config.toml
dataset = "short read English sentences (LibriTTS-R)"
encoder_moe = "top_k"
encoder_num_experts = 16
encoder_expert_mlp_ratio = 1
decoder_inner_norm = false
lr = 0.0014
Rows from block 6 of the audio encoder of a small encoder-decoder audio transcriber, named by matrix and row number. Rows with one number belong to one neuron. Each number is 128 + 24 x the weight over its row's rms, rounded and kept within 0 to 255. All counts start at 0. Numbers have three digits each.
After each neuron's rows are labels from the 100 clips, of 14976, where the neuron reaches its highest value: "strongest on" is what is common among them. Only what is clearly more common there than usual is listed. The data: short read English sentences (LibriTTS-R).
# fc1: MLP up (encoder.blocks.6.mlp.fc1.weight, 512x128), inputs 0-63
# fc2: MLP down (encoder.blocks.6.mlp.fc2.weight, 128x512, transposed), outputs 0-63

fc1.59:139116086140117072161151133121089095095138116130133136084131105156161151110111105131112144096130094111119093121128116119122123160152104108121140128160144136128131144116133095113099150072090117
fc2.59:109135137110121115130108107144139156122135102095099171110121156188108155140146098158155157116140128108102110124090101109147146131117142077106175108129140109116136107157118173136142137083101174
strongest on: voice: male

fc1.118:149135123154157147154100112110129130146155090085107124133141147169171141149144165147130148119123130126136095147119114138136099132130134149131149157099166157161113087145116161125150124133107133
fc2.118:134157161147149129100117161094093126105156131137130156164110121081142142139156112125151085146110131140109116131135100094130133137136179139132160155122135119116075134149120115121109173134098115
strongest on: voice: male

fc1.152:144122150113175088099160095091101125111109111112146136107113140184150121137105128129103115106138111136106127135114147130123097138148134159058119118104093147153120127081178133151112111119112142
fc2.152:156125174128075126117125134124156185122121114103138156154112087124106157113159154137102118118147143128069127143117093155146175140115123128134139135152121140077153169126093144127146169095133162
strongest on: voice: male

fc1.435:105157132114157116141139148118113091166126088114161126146136097119104132121112110134134148128133117125121098120175153123153103116094076131140061085125132075167137122137130116089129111165155146
fc2.435:093136162160138142111161140110093127143072141117124103132120151139159142151120094134110101181125169147133124139119117123191148188124149121142114117123112090101139086101098171132098111173142123
strongest on: the word "is"

fc1.397:113113114142118144116145156123129127098167139150113142164145105118127159158144142104059163111107134134123123124109111140141141121111176120136153145143107137135106090105076166137159111153130122
fc2.397:157134155097105131108170145090100093122120096164140128097136162166112123139168197131091133158147102135120126160147112135124106161094121078144107137129134159115149143156135111076114099145108104
strongest on: the word "she"

fc1.78:140157144116135163144143152117094143111128129129154109136166124138132109163160121087087077155101172168155175138140171124123104128119126080140104128117164116131124160151089158121136110120097119
fc2.78:085103140139149145113129105100135112144111119085099133134119159112088162157089069129122141170150089102138145106091166118119131093128070148132149144112094129163102082130155152107131086174128126
strongest on: the word "the"

fc1.446:132121099127117128113127095160146096128109096120124126129110128129127133143080080117071129119132119087107154095140096115148139100147112143145091086092117077156099156105111124131152173149161146
fc2.446:125136184139099159147088139125135118114117113115165112139127123125157117128130129121130127161136130105126133133133087140184155196151113109127136125150124094108088099123147143117140150127118118
strongest on: the word "you"

fc1.377:144108129178067130143150152114135127121100124077108123152121120147157115122135184153114138137139164095166099104115125115144098123121139145130133144105139111171109120151151114126164153159123168
fc2.377:156122141116089117157153165152096140129097121121135117115132126100148161159109096166133073165106059150128117120102162111130134136148165153124114159122157102134106117125108135131093166130055155
strongest on: the word "all"

fc1.12:127112112109151134134139125101123117131105079130154140151077140137111157069085119123085099140105106157140118129107165080097122119137145153111165117095119169160107141080091120112138103154127125
fc2.12:122176165159108166079108159104166144131128129131112140096119138138133132143181114126140134173116140145106180144151111145112154155157133129110089136122119148100133167123101108151118096122131156
strongest on: the word "his"; the word "was"

fc1.324:120142096140104128105102132116106152133146151143116098164126093133161160125136134096186116103131196098117083117121124135132092146131145161130103131131107059114125114194134163108133137136128132
fc2.324:151136179102098131141146110129107117147133166124151111145108128116137136125069131137143083155107068149121112098117113174134143142099119123140145172105132142109104109140145105127102134174091138
strongest on: the word "me"

fc1.101:095138142110133153167082145107118148127118155133119079186155101125160148154141165118119139152117190112114130105113170103107125113154094090161159110140125154135125128119125131146109125089106137
fc2.101:103141114173139099166152057118113093118117145144092166142133170096122111160134132124135123135122137138089115125141154123115102109130082120123076165108113147119128130141154117133159106160149097
strongest on: the word "of"

fc1.424:146124134136141178104150145147102175110129149133121093174121100122128122146167123106163085131132157120095124143119186109134071158168113151167165096090139128104155142159133141118135144118101149
fc2.424:103184132135147100120136105143135095172106166112136129171149140112110132141107137126134118118131095144133120143115191167157136140094093116170103144093120112135097142144140116133163156159071198
strongest on: the word "not"

fc1.474:152169142106118089104150135111109101151136127164139118118122118116108143130107082109104086158092132144092155107166131131133156107110125100126142135123136083145079134132122084128137117153088123
fc2.474:124126131125142140127094157150108110113145178131120160157116124082124087140106127095121116115163153122144149112111116134158159100163123158127160128134082100139099120178135113116111123130128090
strongest on: the word "the"

fc1.400:118135140161156151114099148162145105122151130155128150184125165118137123127134119130113158130128137145128144135140119150128143148145150140144147129115122106107095138123111130108121164119098158
fc2.400:183118112164171119113132102121128128102125139131150132138129062091145102120130124121153085120141114116155106113129103086123094122138120119131159103088123125142132086154130139139140113120127050
strongest on: the word "then"

fc1.72:104107162129120082153139154134128134174091095165100142119143149083135155074112143136104169118192138166111118136136130173139135098124141163099110121102131114153106092135132151139129099148122090
fc2.72:163119129157137123110165172179191098130162149125134122112124137159150121159178129145109140122097132130109174113164120119173124139170103091138132155134116132126162114150085161170140127137187143
strongest on: voice: female; the word "i"

fc1.45:162135151139070128138107109119111179111122124133115123146150140126198128157104129123119102115135125108098137153133120150155072111111075171114143144109130122119177131153099143106113177158113153
fc2.45:112132141149113091112147117106106153132089134092097143105101111087110142180131078092109122199131142083113165156130119125144144143115131148125114128111175089131118166144118131116137154110119118
strongest on: the word "i"

fc1.391:076099151123105115127134147132142087143169150175101096116107089126121106153152118155148144138178084136146118142160100126167095132098133171120147131146102146141156099156131125091112131126080108
fc2.391:170126089150163084097133123107107144149118132164129120106156135104143138104115116149131135143098186105150130167137173169143159167137158116169116152107131165133147140147096105126141166124084122
strongest on: the word "was"

fc1.258:166119088151105136121159166147122154118095142125118081167097112113145122111144150097140139099100122152126137143186131099155088128129186145118143156124137113148138134158161133103173147147124127
fc2.258:155125143114158089132148115143126097181117169107113057104139139122101176132135149110164076144157108152163127139091174109144130128103133121180124098132107136126130126139147128129131154122071136
strongest on: the word "the"

fc1.437:171111186143124136124082108120109147148127126124109108100157116101121142113159117079128160126153134158125172140094144119106133131125181150131158121120120152134091103093144090110112123116132162
fc2.437:127145129138107176163125118131147129078142156127136124156122086114123124158123089089095138109118097132095174128155146133125134139159113089150071171117128117123134166139165130131118142129146099
strongest on: the word "i"

fc1.359:115118135110133141147076128178093152113136146152102115134133123119108106093110073108123118121103177110137097147149151134141098121121142098088152155116095109129143174140103135165125153146167184
fc2.359:099140107133189114133130097121137130123129094106122149118136185123104162135113136119108174129162138135166125172155163135105086159104136115112108079127131134137127133078118133118121127128113097
strongest on: the word "not"

fc1.103:120112159137116092109150140174132130116183195117127138145116069105096083142156179169167142138154160147167153122144094104118080160139158128111167108147143138140113080128111131113131133137126131
fc2.103:156107099131138102089156137120125113148137149120093109149111128148145161078147125133121152127102111156144118134128153158111105100163160122167143177116172134113141097124108095162142135129154193
strongest on: voice: female; the word "it"

fc1.189:097127141122136109146125128075138085150119096138114130078106140085159092139128150148086132144163180110113133153120123149150085132116161168126141162093133176123151136111120138142148127154180144
fc2.189:121118090108132118103134135086137107114137112101094120113100128090148135105118132152080157117151121144171146180144124182125147107134126114112129145114169141098155107124145113100172115166125146
strongest on: voice: female

fc1.402:137105141106103149170136151145147074118154162175120093113146113136157091166164118138138163085106137157138135125116112115117140146094127109146146146179137108136137093101140152162108126085136072
fc2.402:124098141158142088110118072113101125123131123116147168104130118104131119158145153112137077089135104150171096126156129127152102128114153126116145116122124104120129092103172128127130156155150129
strongest on: the word "to"

fc1.47:122127104162121164124136083129120157103082130144118137183143128140126124123155160089161114106162159129112134115078149146149112112144130136131173115114120130114126134141130143141135114102107112
fc2.47:166143129124110088163149115128112134112146151114131132149171101111095119181097111128153121156151122135134075140138144170178100087111131107133108100130132148121119135114137115155162117147126156
strongest on: the word "her"

fc1.143:169121105143121106107160156118139150127151121106146132139169088138147135103177137089158085123142124105113130098137157128136154152100144154119133131093123151112116102156102118116076141125123123
fc2.143:115109150145115108111129146173151117151138149090156129119103118111063107140107042113150150149116127144092151113144098167132121088135148143131119096138119098148150101142151122101087112132111179
strongest on: the word "i"

fc1.208:108157133148092166141116127145092098141157166137145099108136120151149127145118147147125095123116131080119118188095142136146136132128096071111114142085141091152138137111162173151123149147151112
fc2.208:110123119132161178147110165133026093106160083095118158112129134130165129147150148115121143147124092111119148172131133112100138100135151125119173150137143098172118146150102116134166137157147129
strongest on: the word "i"

fc1.94:099105121147088160179104135135138114125157145170090090174130116123142150140161131144177119110146162129095151144142124124123124126102176118103114106113137135139154086125140128110092103114117134
fc2.94:093153113113131125131155116141082109112129156130140163092145147098083142150129151100104094143139076132152132147151144125071137134110090152161108120087145105104133164120118126124158107113111091
strongest on: the word "my"

fc1.121:186152149140105130103082096156077116123105118119139161111121114148133127156125119097131092108130092153151134133148140163162106105097071143106130121122156097109200114154122144181125163141096121
fc2.121:116128111153139131129145130115109136144110085132113180151090131053117131118127086138139146159133166124115147120122117129114134145114165166117151097131182098163082127152102132127121131131106099
strongest on: the word "i"

fc1.43:097117167116137127130144158094150107136157185091172142156114095162125111119119141136130146186083130142149155113147145070133117110137108109148108120115143155123103085132114135105123077110124125
fc2.43:116098111159125154143113138141153102183141123159132117125142139104101113124100085144097154169155148100101119149097157124152130108132078156115102171114140156144131122125143119172087081136115100
strongest on: the word "the"

fc1.367:142095121151184163112112157160121138101152148162118127115116092097129126129144108079122093137118140102112171156133114114061110111148138100128134157154159132121133092129132146108169095134175156
fc2.367:110125129104079134125144121108117146124144144123130112097155180108122110139141161158113175138111130134096151097155199156101151136103134124140128148106127137111140153137131130139173119148123131
strongest on: voice: female

fc1.112:107129149074064126143111142141073136131120110166122126157133155138153112104135142131144154137120149128136151137127094119101119092105135146117101114126126172165151131164136105142134069115098135
fc2.112:112153084150132104110140122106087095142096132107093171124141091122150096143140120098132145108159105146113116127180130097173092142121079076130160123082137107141134115139086136154146125137102129
strongest on: the word "but"

fc1.487:112134126114146108143166110097123121112120110124146136108108090144114121118169142149127140105161198130095175174141129108106082115105119156119141158138117132128151122102113148143133146162103143
fc2.487:112101091076107126122127079153121156151108136106140177151132125121145132095142139129122144099128099137154135094128119145108134128155172134109143132161136127115133117119138121161124156166152149
strongest on: voice: female; the word "i"

fc1.89:088145161105065149166098092157159167141131131116148112124121134124162148084080151060138130089131152146101086140112177133159139153136101135159099123111103143141154118132130111140121124146133123
fc2.89:155119075144144137113123094112127076158096122124087135081100112159141092162137142120118124156117093117113135129150145135113120178130103132109170117069128128132140130139103119138140118151111113
strongest on: the word "and"

fc1.362:108143190104105118101114134154128123153119111094118137146156140147107103080131114119102103118120109136128143110121161106156135116054139152148086151123150126190133086139121123134106106154163115
fc2.362:116127125126142131156114113137116095154138162143141139113169097152149104147171141121122126144156130171118117104144097162163100107169108135091118131145098099084154193152128160165146113152160129
strongest on: the word "it"

fc1.158:172168115129049140127129153127135125098122073093095111171102120132116078156136121113137140125139149159145135139149170165134158139114159144133156107158092149109141111091109133128128129121105136
fc2.158:114148139146157142113112106167104116098106119120078127098150155107134164139148157090149094125153118130126113155086173144132146127128121167132098139144115092145169179127081149116078123111089089
strongest on: the word "his"

fc1.242:118065119129128106160107144156103154104172140125139127107143117120131110153138114142137156092113104141129135087124180107113116120097128113124101092148107148118127141117128134155097141101116107
fc2.242:145136156133107101119134110115130136137133096096110144109143164174104114110151138167121167137085123153141082125087157101113126138141130118083123092120130162083140098109127114119127128152097111
strongest on: the word "the"; the word "of"

fc1.423:071093162153154122128120129167166158146130164158143088112118131139148150123154160099160162107175091157158137138141146129089158139143178156159179139085101142136123088151152143121135137144106171
fc2.423:142131113120119152123141122077155128139167138172106144118085138088068123130109110102130090131131076119098151089115161132121142157105129149162109129083106176148153176127131135154143149163113130
strongest on: the word "to"

fc1.16:171156164123105165129145128191114134150142122138129125091171127118097158122117146157145148122106091161104101159131156155126161082096122113119082136132152115206117103169075123094118129129070110
fc2.16:143115111154166142149154108131097084161130126178103105114120137128140103148128179135119144158148131143097145103126107133149120139113117115142190117120100117115158158132119139109133147141133170
strongest on: the word "i"

fc1.88:120152119131107127095129113155127105105139076156164096088128112118172110134094119106125141142100163152097117130135109131118140093115157120140101113143083104138134137139121099158156098137134095
fc2.88:120128116135119107160128095120128133113178164098100134086139112121122115134143089101112099167127128142153111110106139120112122119136121143093099174114115091146086150123111133069128142122168121
strongest on: the word "be"

fc1.260:111142126120109152136145161078139068134131097139105124086124171119157139134111167146119167138150081112122109136103110164130119092120142099144130107119101172114114137121113084121134087127138124
fc2.260:128121148170152126141142115109083132126116127145139106125168136076122079155135115162076133114098152149148160116133093138111101154146142152085092110097104155121145144120120128110119131138135134
strongest on: the word "it"

fc1.82:144146121118139096132106134122147147121090108120161148131115117159129159122094119086106088152116180128128136130124121131073131111133135138143132099125140155119112161074131166157098115158106132
fc2.82:115122141133113168107137113136142116134120138107124108126114129140123107135175128157117143115107144092119156079091088117078162101148075132073107138189138173092181097137130070110107133122115153
strongest on: the word "and"

fc1.255:120145145141114120077141156129107119086159100111128141170056139135149096111149096136106152106130130101149121136144120103104167149155165148131162106141161124144148101123089124137159113115125100
fc2.255:165162157153151125133148168123092125117086114148100128116177131137134155120137164132102094157102141125134083133135113090110103155144143122140123173133175135130126171130149099129071150159120153
strongest on: the word "not"

fc1.110:098117103127073104127115106087158131109146148126078108161140137128142097125106127143094127188151135153131097122098111152177116160141100156119191120116140127141146149106096146119133120141134163
fc2.110:148154159159146150094127142157092123141081097149132140113133139145150109181116134151096159116144122134135079166135129140181118123130108153154121137111107140131147138108116122111106130076147078
strongest on: the word "said"

fc1.341:151141167167128159104088126094163100119121094158128080137158118134116145116121152083183136119152152111109119092103081153096157135124146114131118105126151083167090123121127103121163156093142127
fc2.341:107196127162118157122110127146125120081113138125102100163136092106129164113109105154166120163139099099136142118149095162090171128133132138092067161109110099131101117123133094146135115131154124
strongest on: the word "you"

fc1.153:085072157149094132111088164163122115141170125126142091165129081103154149151143185141185134136190114160135125129140122131126105144144148108162159139131115133120156099135151139133137157119106159
fc2.153:157150106167132124114150091134110130125126118143109140136150152113134093108138134129144120152127107160123110106126185112139117110116146147168103121109132182142103127139169121134161130104168148
strongest on: the word "to"

fc1.168:149143118185123170131123143154164125180145154133089106126145105130085115104124099087112160149101140133128091079128106121125180116141112130115150146106088152157089127158153160143100152130095120
fc2.168:188126124114118140114127108116083129130170141190154137154127118122128110159148149066169126114125157104122118167109088105171148142115142136148125137099105130140133076133086104134143162125074070
strongest on: the word "said"

fc1.218:149093105148112132130125112090140157171138125120120123117134128126114133154130157116121148079141161092126150090093117152068089119090153167125192099136103129157125155122143120165163119162106164
fc2.218:123166159106112120151111138134120132080130090147168153106149100126176125140136149103149161104135100171118133189161110136113100162115140083137092132126150167121135120109090116112156130106068144
strongest on: the word "is"

fc1.360:148123107105121119126107123151152147118171181135143157150081074116125125100177117116132123150143178145118120123131106153124124110144115145162151134131102102112158088154153095144139106139136159
fc2.360:173123108153126115120143099134172125149165156137116083113103111144124125142097137113070140100138068167151109164102112109124137142140151122157128153081127154102074106152126096116133110113106105
strongest on: the word "he"

fc1.91:109129158180139098126106155130121132125130069096144160147145129149166123183136111176116164128138124109134093123143115173171148141130119096118116139086128114119107086137109149107078126147120148
fc2.91:170089123149180136113139125140096144116130116158127099163101130102116156100091128163098074136159156139162140154154118151111144155087152083119139139106158126153140116140120087129098136105142118
strongest on: the word "me"

fc1.127:169086111166127111128177189154143096140158153129124104189142111112115102115149112119104158109110125131116094161145145109162111106128144103131138140165110131121113118139134105140154157130115183
fc2.127:115156152121153125152126167127089111133144145146145119110142141138134158134119151132107097098172081137157105143090165115161110127105167102156088122107130116170150135121128140176126140128133157
strongest on: voice: female; the word "think"; the word "they"

fc1.229:118129104135114106134140097144145142127125092125098135179149124132155135075166126121138094137149166121142096156181139149131087128158068169102176148085131139126153096147124120148154091129109128
fc2.229:098150186129140125098147147132159123145097127122128110120125137157148161139135090128112091163099118129112149128101166108132119135138125111176104178115146153108084128135102102125124124158122153
strongest on: the word "i"

fc1.497:096130127115153113112083099122128106148136147153125100144117162110145119122134138147111109153137116132102141103143080106138122161125124123139153113085122108132071130139126140131124156162126137
fc2.497:138188159139146119146124145140100104097134126130111191106117098117164099152148092125124078122142147130140116109145120104157109113146097122151146149122112144131113110160149106112138147085140117
strongest on: the word "the"

fc1.357:104141095113110101163158096067116134097076116120136098106114153129113113153110095142116119130127143093067128132133134152124114155159114087123146110131150129139142153081136144138105180154131120
fc2.357:103138164103132143100130125122091168156092122070120160118108113193125144124133106174125171116124106069153121150107112100140131148126157122092137125146132130119146073151098127176164154148143150
strongest on: the word "is"

fc1.409:154119092150118104135167131093167118124156121131082105146121119115117095124100171180146164095169115088097112149179141163128095125149152131161165117132154126112133144105120096100172134124109123
fc2.409:142171175093151152107176176109102150129088155138114128111131116140128154151079169155115134150103116119142095109118159117115117173142193141150091144124128124139111132140156134122116158157119128
strongest on: the word "not"

fc1.328:133090148092169144163179111110151192154136129094138145081094116154128111152111137115147097096118168120161155143131111154082111164137155150140091127134147112110116151131106106110153164115146113
fc2.328:116101117121119137145148084136144128147141143125117100138142136116103136112158135156082146114125098153114134101100160172100144081141103143099154118158155103165119122112156099149123138127149175
strongest on: voice: female

fc1.418:129132142135121080145152070125153098152119086127109097137099161134117137147152101160097132121137127102085143057150149123155149112122103113157116141125132095154112157088126164133132164109162141
fc2.418:115110139104122100150105110122113134129096116078126156176130116165114138155130144126119113129138164096143099111107096157166151137166139105128135089127113089113137116118121152126134162168141132
strongest on: the word "said"

fc1.142:126100132116078086092151140153125171098092103147142141151128124155156154142160152143119142133164137166156085123125170101174117133108166163119160118127072114134176084127163118104132083129083131
fc2.142:125159130162120120111150083121164147150141124093096120103127098087133121124165108118147093138148090141131130180139172104148121090131102137131114145073146145126148170116079158158102137092133137
strongest on: the word "and"

fc1.401:133130113126129105125126146128096093112144165179083153132128123144162132157135117180119141149094129145108141178128114139153125140125155149106166142109147142144123137151166133159136103105142144
fc2.401:121120123133171149068148156090136133132152121140140144153124126133176187168166147138112116086153089124156130148138145110112086122105122097161135136117142124127129101164103092146141161159120133
strongest on: the word "my"

fc1.346:163154172159167109082104115159143115141119117138127103110121147142145133149110186148082109147196074127135154133114142137142166113103112106120110145098153122132130080116107120107127173141119107
fc2.346:137124123118127169125115171160117111119144122135131110157119119076119074097113130160125102126134169144141157132142102148127104132138149129121114169179137120117138147131145115089109100098100126
strongest on: the word "you"

fc1.122:160135111117068180125060126134152104163115112122148106191159128137134142150117161133133108080132152146147096144146145117130132138099183155141113102113213175183124117133145099109133139109167162
fc2.122:133180123144148119140134112158109089163144150120100112117146113144172142111118190142156100114140098161120134152089169131136108156139109160164106149120124130087149141141119124121143151136110102
strongest on: the word "he"

fc1.266:110099160116081105107157104112174113140129124140125149106131117083140161086138131138113115146144103136118127111135099137154168115084128109114084139079110132157113083098120132090130110159112146
fc2.266:109117126166118111110101144164081121133128139163103158082202091123104118148132152131089097133152119138160148128147107147144121159128085133111130141148111099143128137174111129155119135119126129
strongest on: the word "it"; the word "is"

fc1.488:106167101110145098125113127125127097112114126117145098158128153111148117131157125154111143095168168144133166143153130121175097124107164119136091139123093089119170086133177132157130138155096157
fc2.488:129113130164160098150100081175149096138111110115097148124117115158142109130104134152147094134166088122177134123120112068145130140132126133140149138083123083125105102137125149168123131126101140
strongest on: the word "be"

fc1.200:136127150149123159163136154158122127120130098172088109155148125126154137126090100125160123120115140153122079142152167146113156101159092147111089154127128131152112140133139157144089104143175153
fc2.200:133123110120117152162126126098076123156130147139122177065109097143142147142159078101129102188120140100084141135127093146126135163143096128132123159131152137127129194133123162127143107117134142
strongest on: the word "but"

fc1.130:115090116123096106163151136107161090147139159075134092095118152136107100132142126129080138155185130152116147126130126181093110158151136096115112122097125124132122145091146161121118095126157083
fc2.130:110133129111133149127182149106106119095123122144143139139095112107129126159138113167061157103112118135100122134162121136144154125158097129137172143147155128135140094118167098149113156105146135
strongest on: the word "she"

fc1.499:119127158126166155116127066114108127139108107135158140109164137143138135152129086084112119125117184129121124159152174112145065150123091124156124158114121159105139151153172120146131145138151151
fc2.499:147104126130114132156168094121121112137125132145121152166107070092093159150110123126144124170138146119150094136114157141110125150166130122135121147128126095148120145115106120133128097153163184
strongest on: text has "you"

fc1.123:156119122120109138168167166076121101114153166140120129123083133111119096165084114107131106149135176123126185138120144082096098125083132103149116107152118105128112091080091117127123138121123124
fc2.123:127130129156123157155099095152149107144100154147108165094142172119131133133150129152126177111115106150152131148134162121112135143138146174094108142155110115125109174122181114154144126127127162
strongest on: the word "of"

fc1.434:095157169116138137127159113108153136111124139090103092105130108106114105118144160141163139140133116144130092123160137119142174167153101106166117132120154182133116116124113095125152117113118126
fc2.434:147118099141110130127142125120088110164113134166095117133148125150118166156124146114121122132123155135119117122093147157140137098122117176114166155147119142101071099119149094117120106152112150
strongest on: the word "and"

fc1.137:093117142175152094118152156141106117141136117163180119151138133102147095118122148118104119143141131141137098122106153171136163135113113175121089125111116146146118058115113134104139098133124121
fc2.137:153120111170149151137145137152129094114147133135110103119101071139159161128165119155134124172076163144099137108196100139138134115148124134098103105105105135111118178140098103148096104114147114
strongest on: text has "you"

fc1.188:144145149108070096109113117132173170149123105117155106149112123128139107108119131112127158124144138158127138114083076153152128148133124155162131131135092110148122109146127129156128114120158113
fc2.188:125153118115137145136081107168147114093159137074137132150143105080137094133098135107130110131129099123104109161183095130133090152083124123116140135130125118100165111144134157083093124160118112
strongest on: the word "was"; the word "he"

fc1.282:132125095127084141131120118110141085153106096134076119125147137153137113141152144163086130081115150106111128146132126126176149108142101147098050121116170139132147116131094136157131143108128179
fc2.282:092127112149180114151124131139096109109100109140124148143155107083180164154084142115085107099157149140149123184166141106160134163111153135161107103144129115135108107155120107139096165179159129
strongest on: the word "to"

fc1.501:119098154084118170117102143130198141123094136092115123176120123156145090134116130133123134107120157170166102145107110100134161146098115122131108130124098193124085067099111146144130150130185136
fc2.501:121126089131152112111095085097171101132131126127145096144153098178172144153130144105107118126118132135123133165093120141158098110136123152071121136142103108128172132150125100148112121121152120
strongest on: the word "they"

fc1.276:095115108135095123170076160110145153104161141152127101122144105079154101122151161141143148111113134158162178149143114134124104167154123160143166134096096143151131088155146146167129143133095093
fc2.276:166135129139140142099088152112111141107133142159139135114124106105125162137132144142155091101125123162134114160124152119115117121081151107151103129101130112166137138119122104161123096131083089
strongest on: the word "said"

fc1.383:152105154181123138130132151162104110153138142102134099115119152144126120172157108135125170101159076128143083105127186135121144107108133107132135138137171082161103152124164137141126129114158129
fc2.383:111129077142143137125139131152119144100155150149192133130118167104127148130102127149104121092157160122146080076131151091158112156090165110151149088146143103114102130144126132150128121087145092
strongest on: the word "do"

fc1.462:105154135135104103162148115131125124097100107189137114121112150148164170106085115111133121093120145098087107144176127124136113123158092123110119128143133134131161136103132133166120125153115121
fc2.462:078151162122131116141166148136092136137122116102077173112141134104131125154149076085110122182145123080140135100128123121128125128107138095098107103119125101115128154173112152107150129133099145
strongest on: the word "is"

fc1.318:149129130136122143132108150146108135101142113120157129167176145119108120111187123092122105146094103134128117102111169112116070120131110106076145131136133140092142125152113111116143149130069111
fc2.318:114151138141128084139128107098118121155100111128147130106141140142036102171114113148160153133152131163114161152092191148141148127077100118150075103114151131171165126093096147135128113109104113
strongest on: the word "her"

fc1.417:115166127108130068147098109091125126105072109143092139149138114146120143130154157156135084183147158140120131123136158115128136146175095117095154092124129149126113155104146149118100130132133103
fc2.417:119122148171122133107174110143114120131093097108128143132096119144148150090163118148121151152102162121119139090071129128138151065149104161145086158158103128090133110152111131118090118101150115
strongest on: the word "and"

fc1.463:166141118156126155108109147135109111140139092132131134119126136169164162169105130152121134110118190138127143168133130126141128146096144079131063143150107094122128096172147174089130139146172136
fc2.463:130093109160174122123142123113096119108143165163169134134138126097114181128109110106152094162144104108157111136113121121107136129130154128126119160146165117141078124174126107101114125167178127
strongest on: the word "me"